config.toml
drop_path = 0.1
one_sided = false
adaptive_grad_clip = 0.05
steps = 9800
Rows from block 8 of a small audio frame classifier, named by matrix and row number. Rows with one number belong to one channel. Each number is 128 + 32 x the weight over its row's rms, rounded and kept within 0 to 255. All counts start at 0. Numbers have three digits each. After the name is the row's rms in percent of the matrix's.
After each channel's rows are labels from the 100 clips, of 14848, where the channel reaches its highest value: "top examples" is what is common among them. Only what is clearly more common there than usual is listed. The data: synthesized solo parts of chorales (CocoChorales). In brackets: how many of the 100.
# convs0: first width-5 conv (model.blocks.8.convs.0.weight, 144x144x5, each kernel summed), inputs 72-143
# convs1: second width-5 conv (model.blocks.8.convs.1.weight, 144x144x5, transposed, each kernel summed), outputs 72-143

convs0.74 097:196137113140176131128080194119135091121140116107141144144162145129123098100111127112134093099099074137105156127089159107129070136107146106151153086185177135064079094143131157161179107145133076137127127107106069128090
convs1.74 096:104148145174123151150100089175102102109181103116124161186144122124172036117153154147141139049127073178117119106166111133067101141091161155200129133148145132160151137182172099134137146118151141144114097139068158193171
top examples: note E4 (50); note F4 (40)

convs0.19 101:130108084119128144112129105075122138086091102170089189088130161175064157161099118166100083129107135156115152148112187126155130104091158105080171112095151190123100151058158126112132118164154119154148074130065109135146
convs1.19 097:108096082116107126164114103054198159126152110187092104101106138124134165130126113175085098081092104126096122113081118129199123099063145074142058113119134071108121118048151164131121077137117086119138162110127175126132
top examples: note D#3 (89); note G#3 (46); bassoon (35); note F3 (29)

convs0.51 096:176113117133142161121081118109141095167128165131158138097089190147137108095147096160113057126136170126189148089176097108143127134099137183057107069114098090066153154205119128108127111096124129149096113083108084081124
convs1.51 089:163131101175088130113062100166122097125163115183113140156152098122159055091141142165137157135172170140102062088191071077127093085133082106100097156152142106131092121107137059112187158131120162204173106121119105121060
top examples: note F3 (98); tuba (71); note G3 (49); note A3 (38)

convs0.53 104:143168153131108124144130147101107130092064072096134137128166164139138130152088200128136115161167119131080068103150151094190124110182087140171099141168105064173112129173149094110142184091083114175124141126141088090078
convs1.53 101:101110170120138148113090129167120057118179092094150134092161075146096084125109125108136067136065132176124122122084122080102137135121151175177118118111123092083154152128159118152108110094162156123152131171137172077103
top examples: note C3 (39); bassoon (33); note C#3 (30); note G3 (30)

convs0.43 100:164100143148155104129156078217112121138142118092108129078059150160151123115151127122165140156102144092066086107076138123096118129185163093155132126181070144150136141085119170126076194169150146140144089135185126187108
convs1.43 102:174109109139113097048056114086081099127153134100171195096202119117098135109197082159110137144112185132072112119090218144096169129118168123126107094151149119118105111104113155138179101073140153112121133131116116116098
top examples: note G3 (64); tuba (62); note A3 (54); note D3 (51)

convs0.39 095:102168162216104127177178152137137128101127130110170110102162113103183125145086160123094145094127115124145055079121114109077076112086135160081112096097111199112137104172157171180162101101140114122080047151107141125108
convs1.39 109:129147199145130139162149175131116184091196191098137105099131106156090113112179142141096118109111097123086056113105153115102125133122123090171140176132102191189126127130210070141173110161151178105111121126117098123119
top examples: note D3 (83); note A3 (76); tuba (62); note G3 (42)

convs0.83 099:117134148108134107141078147087170096147117133114085147132075188144100108134157146141123125164179208201166147060111112106141121091113109104110138105080119204134089126176154123137135134141102120171141189146086124156157
convs1.83 108:076213123101119083189129100111129179155119065129146119132161103122174106113114152155131141166121136194150132167109097126178155109106188108111084204101086069120104108148130080118134142125133123067132119101137138160094
top examples: note G3 (67); tuba (57); note A3 (37); note E5 (30)

convs0.121 105:068122126109158140107083104124087100131121124122162106157106082098140129146117144103083106159126096118120153124152179118167151122128090121138182179044103090134115131144147116108052184177095071127167191146145112132161
convs1.121 096:085158133160172102091118130134103081099139129110120143127171196060195169134145090125102164178133131123174074120118155125119085121093170172171078144143118147122088119100068146155110145136097100081153067138115143107071
top examples: note B4 (97); note A4 (55); instrument: violin (39); note C#5 (34)

convs0.34 101:158151147060161110088048130153130113155173121122157125222128070070116126138111070133138101131145129109097141153165137115089107158167092129155152062117117137115114148133114109157045127173080136165146148139109089136153
convs1.34 095:118140125164156068103174104139135152172134191124091122075077167120131172111096111094192115075099142105077162081124149120130115172126151091057139114182104111093142162106139151106093180131121109078101124112074132117153
top examples: note F#3 (52); cello (51); note G#3 (28)

convs0.7 092:067127157151133133145137200133078108160067137154140104091095156094109087142152122085086124133128097148111123120142088104093142115118144135154047082212115131156129124112162168071171229068089133098157056131145164117142
convs1.7 105:089145139172147133076095157149163136134160126121173119108117158089113116092121124104135129138086088141136142123139169164138117184126069098103115101139161156102220142141128180158185107124114116120124138114129200139124
top examples: note G#3 (91); bassoon (55); note A#3 (45); note F#3 (38)

convs0.107 085:158096060133080112142131152097138160144184136112095110145145119133075127116163143098157189128140175185173113124172100153148168130145119122110135089091122105091162086210079147151153137104100100167156073048159122136103
convs1.107 094:170098118164113123144129155124112109090136065104129054133181132151126154131134087150120157134127137113179133167107098087118073135140045106140100091088095091122142088169100075169131136061208098109184127187121086149115
top examples: note C5 (35); note A#4 (29); tuba (26); horn (25)

convs0.63 097:115115085144130116089120084095122109176120151110108042101109137107184116144125084116081122089185067145079146075147095138147127119067089134111052179230133102120121151081163091132092127120133150063114108126134149129131
convs1.63 089:153108139150147156138137133081148160120090107139105073153041152174075139164090151141138127158130076176044107082152163171092163062087167169104159136165170161139176131199096135133096192152117078142166146147118147083175
top examples: note D4 (66); tuba (51); note C4 (46)

convs0.141 106:120159041094090055122133120152142125132144118090119130143151119102073119070110144144138115099172181123129182127127113149133129181174150155144150155146091038119108106142112129131073139142131112172146166110097134181121
convs1.141 102:154112095116133119064130100110142105084131164158091152105196143144110187052103139106139062121133167154069129114141114092135154071117153138072119137130105042110109112150068141098094166122113093138123153164140127137091
top examples: note F4 (96); note D#4 (93); viola (29); instrument: trombone (26)

convs0.61 096:138141138117097150129150079154174098143124146107110123088080079144100102091139128136139098093088061157166105102137143105158102078140143144128171114158130126151052088192144125160105173130097108193162132076121104114153
convs1.61 101:113121103107092144162122094086183150169137136180122158103129191116130097095146109116134131102088117163163102113137191120149181208146132057095145125193143100115174141109112084063143109110101158130114150104112107188177
top examples: note E3 (43); tuba (32); note F3 (30); note F#3 (27)

convs0.33 105:138142142175106162115147144145102150150091132103115190077110138154130113095165178050143050181127085098069110125176162126132117100111149121161098188145124115118162156169116112115145128179122106128132141124171146127117
convs1.33 097:111055030203155120141092073173152124122172108146157117119155152117105113029098080151109099062095143100148112095121112149099184118127139183129083118146111138124078144118101119113166176092109119150147084137108075121092
top examples: note A#3 (62); note D#3 (55); tuba (53); note G#3 (35)

convs0.80 097:152115108143098087153147160141089129076125080120095118115123093181112103128139129036159119135098077111129061085047124098147181176093097137114116092157108081149145136092154149143136095127149142113146095108139147113055
convs1.80 105:135124133139123119167111163102111161158099075156152083161099169074090077129077137222119111121127154126191169113043149128073117149162039137181125156081131123119172099123132101147186129138141133131136131119130080090132
top examples: tuba (79); note A3 (76); note G3 (64); note B3 (39)

convs0.21 101:128135058085106102099133046173149148122148150140022144121126066128161128125197153101180096057100087067136169100164107142135118128140139138074183104110158086153130076116161098123107080085164097157110107097068128074184
convs1.21 090:158107121110139121121120108102142153117145151156049067151110106118106137129078102097098148189168131128119128083100070166126105107133089186091142115162137129106162144119168139104092080107083079136095091125136064096151
top examples: note D#4 (73); trombone (44); note C#4 (36); note F4 (32)

convs0.93 099:160136099139172139103072109145147091126146155100141091091089039089105163128100102156131157107138090107092114137119107101064106151110093140084104080142189148120135146105134106073120051168186155138153121104158088112129
convs1.93 100:120096183150143107140114079113166122167071070184145078131121101128140135171132138108155137113164107162078181145104098126085098152147154110177099067057146088129138157166176141109123045098123086149089065141044116103112
top examples: note A#3 (96); tuba (60); note C4 (57); note G#3 (47)

convs0.16 098:110134124113195135097135150116148134097152103121066110107140135125122184188091153169096064100158156143102085188118108096102124155128131135096094124154148094115144135125116113138097107155099159164088057102139094101085
convs1.16 096:149114176162121158199141136133096121112148126139126166124089120149104132143118189127130065102152118124179170111150140150084092137161198113115126137075103095118059121123162062117128111192154156120099164090069128061140
top examples: note D#4 (46); note G3 (35); bassoon (25); note A3 (25)

convs0.72 096:148118103126091114152093091154161152148108171153092102136093158143134117108114167080084129086094123120188101044172152193126139129123111121122154127077087179099131158103058119156116180158141139104117094040122158111128
convs1.72 113:078150113130155113103128154156096113118115171117160116146129103109158149120137133101070116107103143128160107101159136105170171203070125128128131144165093081161086145138091154173123099103189170145138125143174104084085
top examples: note D3 (53); tuba (52); note D4 (44); note A3 (34)

convs0.55 106:093076137136146094074119137121168126140104123093167123170085112154106166188160114152099128154181128110193205115191069104125107137109105185138158086172108103105141113130140088183035153136090145137161132103155199110134
convs1.55 102:112150150091115136133128158170179135104117108094092150169100154148135147158140121127099131158109106099105108108093125108110097134138137141121125125197149151130111114195067198132134111095207157167084110136136125186080
top examples: note F3 (72); note G3 (43); tuba (41); note A#3 (36)

convs0.101 097:117113122113136109106133168136112141141143102146157157076080120064121190147155136125125134157142146142071158116107207144093130105194101149140061162105170134172114071045130090084157143166143084097120096055064127126159
convs1.101 098:137153073123156124109113128148172182081150194121102203089119142169125148148170111135108098116143127133122110121104120142096091157115183086088142106131125148121142164102113107136094103159105118070122115091115143130102
top examples: note F#3 (95); tuba (69); note G#3 (55); note E3 (34)

convs0.68 083:106154073134138104175140057098135120099124087118120140126150110145141087091097118119148113171179119135154092128175173123110181120095156091109189112135120148152137089154122148145145153116101114125122166120192127134119
convs1.68 117:123042148108119136116119151036119148107095138102141115130129168132101176105133129121133172191073151120074100091132088093149109145133129156071066130142172135092099116107127165132148088121180104106153166073117128134120
top examples: note G4 (61); note F4 (49)

convs0.137 104:107117102196188133147079129185112095151103067118150099114101159169159142120077113131122099137128109105070138169103083113179135071095116068086103158086094096087128154108132092108133150165101100107145073147154129143159
convs1.137 092:121093121151154172102078130147157118094157101058118143106087083166117146131044117140137123097134176067159133067128127166154118111132131168124105123135109124142151165144162118119108124075113142106141147184159076055147
top examples: note G#5 (64); note F#5 (52); violin (34)

convs0.70 089:144100103097143147139106086134115171165144078171108111112167094128078084150120145133136102081082143116111129101106118115100140145113101102132099126114121152083096124129140108120153126089099150110142088143144153087092
convs1.70 089:185112147121106106129127100112130211115149110178102107115169180116130123137097133168152098102197124127149163146088138092151122151126183074102125168154195169170127075154147141127146155108160097123095118130158141098150
top examples: note C4 (58); note A3 (47); note B3 (45); tuba (42)

convs0.36 098:126106128064098184183113073113129122106130123125075093147125132175113123085139149163117052132175161124175119071137109138132129103084088141157125170122145112083112087174146121088069156153126154088119194094115152081144
convs1.36 113:166158133097192108122117089136110068034129100188090160126197172158139114170109188129046087169125154122164136092152115032124044100146135175149079139168153130098135098141120137134137100106119130170107100146119103139113
top examples: note F3 (92); cello (60); note G3 (42); note A#3 (38)

convs0.50 106:130119162132131128080099144108072091111074127144137134108140121051150135121156108109138127155164189095168133143149156071131122147135091096137102112122138120102125075178131149132189099075103138211125175122185150149130
convs1.50 108:085100160058101084151151099136068184154099129116097140047139186148133120092103195107127176120111132159115112123135102138125170116123127134102156164085152228091132114137118166158148121185142111086138110150166149132108
top examples: note G3 (47); note F4 (45); note A3 (44); note D#4 (29)

convs0.60 098:102109181141150151123123100113146156100184098155099157131155128161137105159091135109102143160073139111077171120118101205157072116112057144178150088125116134117090200141104139136112176095095099086086156130054143099167
convs1.60 093:202138098127157124076172144207092076089141172152100089123104121084128078110122083139092166070082092137168103102095081130090159110122074105125131124091118078157128150130152119099155137061061077072119124109115120158123
top examples: note D4 (62); note C4 (41); note E4 (34); cello (34)

convs0.96 103:093114180054109106109100087166107136130183062133067155195153125082103119116130122086123130159127116162124098156105202090162106140166163141113132120144114118068102153075133123109117115142167078117103158088108121123123
convs1.96 089:164095144042136159156102127126137121072132160123174108163121085091134141133183120133184099121134119137096067107057152091151125138152141137154157168092113120156163171080147118148072104159114102146112129127164091140131
top examples: note D#4 (88); note C#4 (38); tuba (32); note F4 (30)

convs0.41 112:115140171107114089113107133121085144114096115151081135137113135163119096174129125072092134105135119126183195132137173114139149103126115114121143178170118166138079117118153129161136058146063117110154085132143101155148
convs1.41 113:101156130148105168100125142092106108139101170128101087130146137109166083120100154074016149149131136118122141105128090146111136152136128156155148161108128156112212134126069158103076066145168171133113115081140100083154
top examples: note D#3 (56); note G#3 (35); note A#3 (34); bassoon (29)

convs0.86 102:136091160113197133108119118069123083116120114162126167140108105124159105131162095146105089088123131115127148179046135183102138109123102094147087100196128191166064124101132133124114127132146105162130182121136108143177
convs1.86 100:162079099151133062140075112090086186157167115139127127164155123124125064097108103112118092116118129135108060090118089189068067143184183161135117096112142125172108110141122115048130088142141125161118117106080096166188
top examples: note E4 (45); tuba (35); trombone (34); note E3 (30)

convs0.99 103:110064108170086121168125188138153137124120111143179157069123075115092131129127147093146140104060100106126113122165122165169118135128161098080132108167158173032075120115168081127153118122176110096107117142173119115097
convs1.99 096:094140167132066148077140162122141150172075078114111173117161180114121171129154135138135125092116124124133139127176129097140075171124068137164151111088202194126092143083129098092139096113135138136111147068109072139108
top examples: note E3 (80); bassoon (64); note B3 (47); note F#3 (39)

convs0.30 095:138135146134164111137094098112122142092109103095154073161106064146153149123122055113137104146086153113168206129146125090130182084182125189143140061053129173158131154168124102143167131136081133140127183143175202119127
convs1.30 094:129174160110126092173117125165100125167090120104108049021099117141126114142099070081123116179142157132175162158071114112078151083139138202139179084085111110148103124142144133151086111128094156135152118110129123119103
top examples: note C#4 (48); bassoon (45); note B3 (32); note G3 (28)

convs0.105 110:085162089120105139144124116106157124143150154158169110131138170117121104164073101179092157118177187127145117119108122113115139150145096073113123163181142133107107132127121164113235174174144101069071142141189129195085
convs1.105 106:105073072143102079116076095195156186131137093088078111081121081097160131136131136157128116163141189180106111118130125093140094093129087182136134127127188148121139069112095124125052151146154096088135163102094135093143
top examples: note A#5 (91); note G#5 (60); note G5 (46); note A5 (28)

convs0.37 098:129110108135087097166124161085104151067153091198199124059109163075098107106101122086129121051118105074100103080146152099124142114170118116138170152198144116128144058121098102130110206174139120153109151098128146111134
convs1.37 097:099119143141156103096099126108082172034129123131139143164106158139089118140100031111084189078134108110158155062075150106171117138182156087082139077161116170108155143179160137136162130143157123096113120133113125137116
top examples: note D3 (78); note G3 (44); note A3 (44); tuba (42)

convs0.126 091:156125135125131088136087093161182151141090170141101178141087174137126154093132120146142134129167179138136095141158133094154186141093098047114054147144127092144100104107126095144183101141191138143084131115077116183122
convs1.126 106:140120080134089124124100117093171170136127100113080159149113085112168161147067148125172108080103143137072129132205118115108117112154137146199134063112110073100109086116105087073107152100088117129182136105144116098076
top examples: note A#5 (51); note G5 (46); violin (40); note G#5 (32)

convs0.27 105:138103154126130118058110113129096174098146111117069102181151140093125122078105096120092146174079102135103153157109094070098139148103146141065081158153165082172127102099169167100175156093084124167079144180166143142165
convs1.27 097:124102144136070146117208072106115151129163089113110129132144154166082120113121166104120094155060143155215156126135155146138183083146108123135103154034105209105134102118133138159136083113138120041136115075087129167097
top examples: note G3 (81); note A3 (56); tuba (40); instrument: bassoon (31)

convs0.67 111:240121151086137128127139122060120165121108105117090179062085112131120044136072056179098134089047155103147094144079174130126151115107103130142127167160131176126193165154108110164132133120119131149112113127119139118098
convs1.67 093:114100105130113111121138082104132204212101126147152147140173094040094099137129043173101071175071143131087119131144134120138147122140150152104178154119127121137188123091128122131138117084091086112069113127118110136131
top examples: note A3 (100); note B3 (61); tuba (56); note G3 (47)

convs0.71 095:073207166081076128148112144121163106141125117120157091154139173112106120073067089126113126147145108072182162115096163095138115107125192158161136148139138081093098183091118111121096084151097126161130107133102162154083
convs1.71 110:151200081132054109173171154096154105129188113102155093132112131136087190126132141096097131114106089145173109137164175072112096130104066139120112183158147089113184146136142111099087091113131102124114143116070112168091
top examples: note F#3 (99); cello (54); note G#3 (51); note E3 (32)

convs0.38 101:098119089172137124131122146152111111116156131149139161155145139075167090119135176138103119085226092175079139081116098106161145063168096101096101156110158145127107099116156068117103111139131116174178123112118106121138
convs1.38 093:072075128178066131106102126128165111067083149125070116145101120161110080190126080120118166126151070146105097084092087192123128150117097082150133142089097125065172114122163099091124148142111150063125116113101139116098
top examples: note F3 (46); note B4 (37); cello (27)

convs0.87 094:106063094126193065152160160145118106071125154131126161141134153145160134124144100135096133139158172111099080106123104100136131172133162110192113155139112088098146119126087121095116084140123135127078085090171120200088
convs1.87 099:135119125202155127077095112149164123113101119151114157122123103082120116114150139186135137130158127096147165125145164162150070082093117168102172107049126112187126163132148131154111133150127141123162153150140191170132
top examples: tuba (46); horn (27); note A3 (27)

convs0.84 107:110195072054133175115104079074061134129119147148080128110126052104118158164145159105099130152103105162193125092101145119164077146125152109150184145120151137137098168132078185123141180183194128138148115110103084148163
convs1.84 097:122121150175145092097158162091159092159115074148149163071104114148120113135088159072079092166202057162112134112169185133120148058206170095110153123130102142133086144150048097112140159120116130122123125169146100132147
top examples: note A4 (57); horn (32); note E5 (26)

convs0.4 112:100156123113116127082106215136124115116077139107169103163167130098112134150127113106139066115141130163117101175104113112067128148075149065155106124171160129172076085097131136187137161112163113117116113092136223081166
convs1.4 102:089143170074106148096112197111151123125125149155047185096168126131119116144114120174121131158102093163159193114102124153107087102104125081158119076107080151109108099083090124081159169156151114121137086121181078054172
top examples: note G#3 (100); tuba (63); note A#3 (53); note F#3 (45)

convs0.12 089:150114124114116134174109118121127134108133084077159090160153112144122157141176106096076121169117164119123122140146158133159070079133133191081088092126121114071109173136142132165191163099150131164074116152174111102158
convs1.12 098:085139108148109138130147132118132143129202067121093147100127189142153141185115129144131048091098153125107156160100070181179117090133074120200162096110096085129106079173132085135138167174046096171132154125103152054100
top examples: note D#3 (52); tuba (51); note A#3 (51); note F3 (34)

convs0.22 097:122113108141089129119128137092136096136122116062099086158182105164130114054141177128098075095105122121137184212139134123088066048137076097122142121098132106167106136131083087162118068119135128107185118091061130170119
convs1.22 099:113137141194168181114103130119158089085082108138110122124122102085149105119098165153178128106081157066114147094155136097043117162127108143131145124161140091080120161180152094138144178132126083075107093112104125155069
top examples: note F#4 (78); note E4 (37); trombone (32); note C#4 (31)

convs0.113 090:071121133106091131082137102104162123104105087182173156101177181086105147115140170123099163118107120151107152066109082092126147123145081083096146114166042128118115106159105137106135155185154093158156142154201177137146
convs1.113 099:081083123158091094171128166160115176126152146137133139138107123091139133125141129135101145102106119226128123164117118115139079153148118154083157140148123137090159147127095129079121175109128137112159172108106156122138
top examples: note G#4 (74); note F#4 (48); note A#4 (36)

convs0.49 108:123121130105078137130101072037119149171158151064136138176159110233165098078134092074121112150156103086202137106130051148077140139059116108102103104143099138136131097139152097103166133147096081106153148123107106166146
convs1.49 091:134136102212121127171165138157101127088109135130152083195131090043187137097138166177153115142083118127125112172066147072145127114056118125095141132104076071097087088160093167117133125136147116090099118121109139199141
top examples: note E4 (87); trombone (70); note D4 (40)

convs0.32 108:158179151094085172130183183133130119196177152150164148131172146144132144087131114152125089094117188154122123157121112139125076084150123128126060112112163177119114099111093100131167066157091126080099085054094190136164
convs1.32 093:099132092148152127144092101108174203078152141174092146180108173123078131086143130118029128052141151104116138090157120118118060100112079134082118102122087136129134062137116127135139120128134138077117150140211065075165
top examples: note F#4 (55); note C4 (34); note G#4 (30)

convs0.127 092:121137130124149091171115116147160099153088127141088107116120068123145127137136196093125125101126083137113188117043110133096140140145134132113105154155143116166054099147124149167144105162109108061115167117106042122113
convs1.127 094:180091127159193116119134160112121093137160149099122155133147161112135112056071069127159144187111128170175126124110130122132128144116172077139149121122014093154078045173118103155087123172141128114086118070144096146111
top examples: note C#4 (94); note A#3 (53); cello (50); note G#3 (45)

convs0.65 109:097126087107101150121115137069144126160136131182141145127094186100091131088130131147147128096108140164130109161102149075087145170081100113192166133149109128131046093139104117069133139106110116064145152138081156106144
convs1.65 092:143123142090138173105099109105157095153133155175125103187158154186181162058129134119156129096183104139090091086142127108125082156146151154147089095123115142081033112129069128159106102072129130090130111175067167135192
top examples: note D#4 (91); note F4 (65); trombone (35); note C#4 (30)

convs0.0 095:177094101118104159104152125104096092122160127074085121133140142177085135098052140079095176062175191144070124124131123048109193176106116141134188130144158139133107097156122097114150116127085118103119117118169168115133
convs1.0 112:106129121154102127107060083172124120091120090124130147138140134107138153132108145143091172129143152150152208126179106136132114086162117159165130102151106159093170099179139146166131105107116159166074116056165120105106
top examples: note A#3 (37); note A#5 (31); tuba (27); note G5 (26)

convs0.28 096:162164114104168141115110121089104127140129129168137117086151131149077106106122122164079120186076103175104103091129181119039113124144137147128088124178136109145091129151133144113146175061147146089120202144084142068052
convs1.28 101:124110109128136136109136022111115174127203126153164140157042156157111094097137121141128109092131075171116094161138105057138081161080121176117079092092181110129132116138110095161197128138167120152135145179121182116123
top examples: note F4 (34)

convs0.81 102:086143127106092107116160119121121132173108072119083071098111143133081146114128152076121130102149111122166163073145105128085143114113069152129146164104084149117098110135151099108084188128117143078134090123136144156107
convs1.81 115:123151167136114186210119151097129123108167131129111146202109175088153168136096149122161090117130175103149107094101109149122138128144136125107128130234077146124112131148116147116124135129119091139116155113150178159204
top examples: note C4 (59); note D4 (30); cello (29)

convs0.73 102:083091152137137145111137063117158123126093099132008143099102125118126125123160115139116169133131165085093120147140117095157151059115140170132074127154167183144142171186088136103133126092110176149121144081164127140118
convs1.73 100:143156149086128120122142136102097158150109142079121159090130089182077099092114132099092114093140138200115084122122140116167175076080192108099090191108130165146116101067157091177150136121162149128164150147139168111098
top examples: note D3 (77); note A3 (53); cello (50); instrument: tuba (42)

convs0.133 101:098154168104154133182114100136170114129144083075153068157154132113118108122135086135079137192146082125118103150114157088160098195139064203085133132123104122153142145146124102113164136148123093130140079134174159116081
convs1.133 098:148122152099121133168181187152152095122149130140088134106153122089142108112144196139161141131077139110094141142125215091097121136111099128118054187095107100159134124149210159100144067130098143097156167081133170145100
top examples: note A5 (47); tuba (46); note G5 (39); note F#3 (33)

convs0.138 090:130100100083186106148218161129131139160081162100137124131177098116136116113127154129112107069125191097170133170111130148202184143069144117119144107110114163159105135104146160134067188083114115190112094138119152168151
convs1.138 105:162159189123141111092109147047079105145108142105145099131126048119118123099154123132072120154146130085162176076134168179133115135106138142140171185095135129138087142080091108109074129147107121102143124077115114156133
top examples: note B3 (91); note C#4 (51); tuba (45); note F#3 (38)

convs0.77 109:109096112103120104159093153130130119141125161098112128114170110146149150151105159105142142125078174095102138109087158141075178143174126067168119127099122104112124103143095097137166144126112090124109154087084094123088
convs1.77 107:188073135181206121124129123152087104124090139156126143123132100091184148124047136093086159117107142111142128114103143141089091121216104114160122112149099138096110129113078123156129071119098098162079118078078149142086
top examples: note G4 (100); note A4 (60); note F4 (32); clarinet (25)

convs0.94 098:101179128128150157128102092111128111153133100181154131094139125057150154095074127084176114138098134123113130130075162131118186089150148132089153214159039129211145156146211119075178130104124141125132142126147156141122
convs1.94 120:168152082146169148153116114085165175202115093084118114135119106153144083157086158116137162121108090118156140149153158131128160121174139123166189166134126121208191128113142116122119173220115091179111164111197161094146
top examples: note A3 (82); note E3 (56); tuba (46); note G3 (38)

convs0.64 098:089146138084143096101119183118134164155129112153111125121133143127056156102131113074109114137156085121141137112079181130163096101151147120199185071092150176189110152162053151118091153152136110137153128158136114118155
convs1.64 102:152147076094168106104119152088094077110089076145114158142106172132115116151131076152161151151099111083192129157104118095179122157131164101119109124117110192084092138159044153126124150108115124135137138115178132092167
top examples: note A#3 (100); note C4 (94); tuba (73); note C#4 (42)

convs0.17 109:087086092139144134172117068117114210134140125112131167142142112128109113134160158122113110163111122086218127087105146084172177105096162130163135125180141160149117166120201132192144136147149122128093157144059151135106
convs1.17 102:149136043095117141097139083133120107096133107133132099144113120152106114164102142067125140129105133118171120103108148156181148093122105136101111139104200135124122127081119163182141147101081124150075103147132113036132
top examples: note B3 (61); cello (42); note A3 (39); note G3 (35)

convs0.114 104:129096141087127156155132118125090125127101135197164165090111054135120139121091146071115075107156116156098177144067132156093107053168097079120154087226128109153109143100225147150167112120132090131099176177106158050127
convs1.114 094:072145054168194127087130132103130120106147149107063122151120126136105127127118135072058102134128084102115105099105060196100117149110135102137117130140128155125147051123112090125150087187209125146083119128155113116146
top examples: note A#4 (36)

convs0.47 099:096134121081065170099145040106121121132104120088138087173132075144059146145144130092167104133092128135192113134135127115109099073123119171143134106171150100076153099214115122078140132090121134138153135114156075162204
convs1.47 098:095140147105048125127136110156117109154158115090181136128105095123091129098037087136136131065150120136168150147118137087154138125139109116080155119159112124108110089168102123157149168155132083189099181096168147162188
top examples: note G#4 (52); note G#5 (30); note F#4 (27)

convs0.40 094:126148092106122145187102154080114117146118153133055109132074149137072153143114170116163098140170128059083117124131156076118132146100084154082162116128086131217158156168136144119188175165165133121132061085180193118179
convs1.40 103:095173115159105120150120101143109125145136152181137147101160182130128154128109126078113155102114142102175176118210087082114130095123089122092145107143153150157084129114123126120130174111090179103124105120139127094152
top examples: note A#3 (78); tuba (51); note C4 (44); note G#3 (30)

convs0.109 093:123095112087194116125111091082137137133170086100099064145103125096155107160175095134119138103153083073144128155123137148139168150143137142077147096118204152113137135119080130189082096144136136090193088106091144097134
convs1.109 082:142133095136139092103125106094116133142119176112086094132071117150064089192098133098151158136093088138114075096148150138107109110129158122102182115177127100142188097138145124139112113129143156140129076156157124085132
top examples: note D4 (76); note E4 (70); trombone (53)

convs0.35 097:088141127140136135160159143137053106127133152121108130087111102053136106101108080165079081139128146111113145123144163098081101128128190104123112123169088154122135148117153097130161142171063140159079175155163155160136
convs1.35 103:151147145126149158110118164195114130151094101122167169156127078102178168128131159101111149122137127104125186130140159222124090110131121091119162133067165134130155183141176143105136116154125066126124123073163131139130
top examples: note D#3 (97); tuba (53); note G#3 (43); note F3 (28)

convs0.5 094:140241086098111135073136160141123125147166113129137095148174107151054126146132164120163143097103238155136159155131110106172157195148106194104112076057099108123130114117128173161117143144142160144091131119169095113147
convs1.5 097:134083140092065090120164076110138107178143118133154136120137093088101106114107134063141100158188154192105089114147153095095141141135064145118056119078127108154146130144137075108161142110102155137149102090188109138125
top examples: note G#4 (53); note A#4 (38); tuba (29)

convs0.139 095:073097144124142073107141120099116140075078066088111100130110118136130122128111206182139123150118129146167097142108079158204195147126098212165124141135139129211129107076155131113106163136105121098099103150138116147187
convs1.139 110:172117125078167069180156122098134137067122108203138174134090187166086117180077131132197156196136057161121114075120148104143162109115128114157133170108123133167129184172099164129105136099136143161121132132138087190184
top examples: note C4 (94); note D4 (91); note D#4 (34); note A#3 (32)

convs0.18 108:143116121113177166119151150134132107088157127208142189099094145143131107095102085128097133103164161116058135105149159088078119130088125066143142109167128148158147165110136127096182089095132129150100054103072119069125
convs1.18 103:111110162089108145103157163145146118151130184129072180164082127120111103112155102128117121106105113119105199153193127173077109178069088124152119140147136089102123115112105133140159127154141136200125130141078185045115
top examples: clarinet (26)

convs0.122 088:114048131118170107099107173097076120127171098095153160103058137135148143119118187157110133131104094122146143121118119167149131097151097125191157158142087115150122116164113111140111117081149143151158149065036166099129
convs1.122 090:175144179112073141111137142099152085097050112126107143183084186133148117141145167128146160119138115103073140080129197144107187191178156106096142115163192124091133154095102180113132136133063084186089119143101141133141
top examples: note D4 (73); note C4 (58); cello (37); note B3 (36)

convs0.59 092:115102128143105139180161143122101150117048138096193126151219131115085098126152135054130112129114108148076134050114081167126143120094144153146137196144116140094132107156153152087152107104132058148098175132102102125118
convs1.59 102:140102059126143174068104114128116130145126208170108121179121096130150129129176135173163143131080106191130099187117129116192125125130138126138168129210132090093165106167124109118122177129175118135157137115117111172118
top examples: note C#4 (63); trombone (25)

convs0.6 086:182145103122156078119128121101159138116095123080180151144170166152092151092108196096096150141082129092126098085127091128127205129151153133105117148131126122065159132156142076137153158132134063139165121091157165151091
convs1.6 103:163153169136189094150105125215131155093096114104083066133175135124183112122105121117131125156148163106127114095135118116157165100093097159164121150105136146161119127141121116149104059114099108120115140129117116116121
top examples: note A#3 (55); note B3 (54); tuba (43); note A3 (40)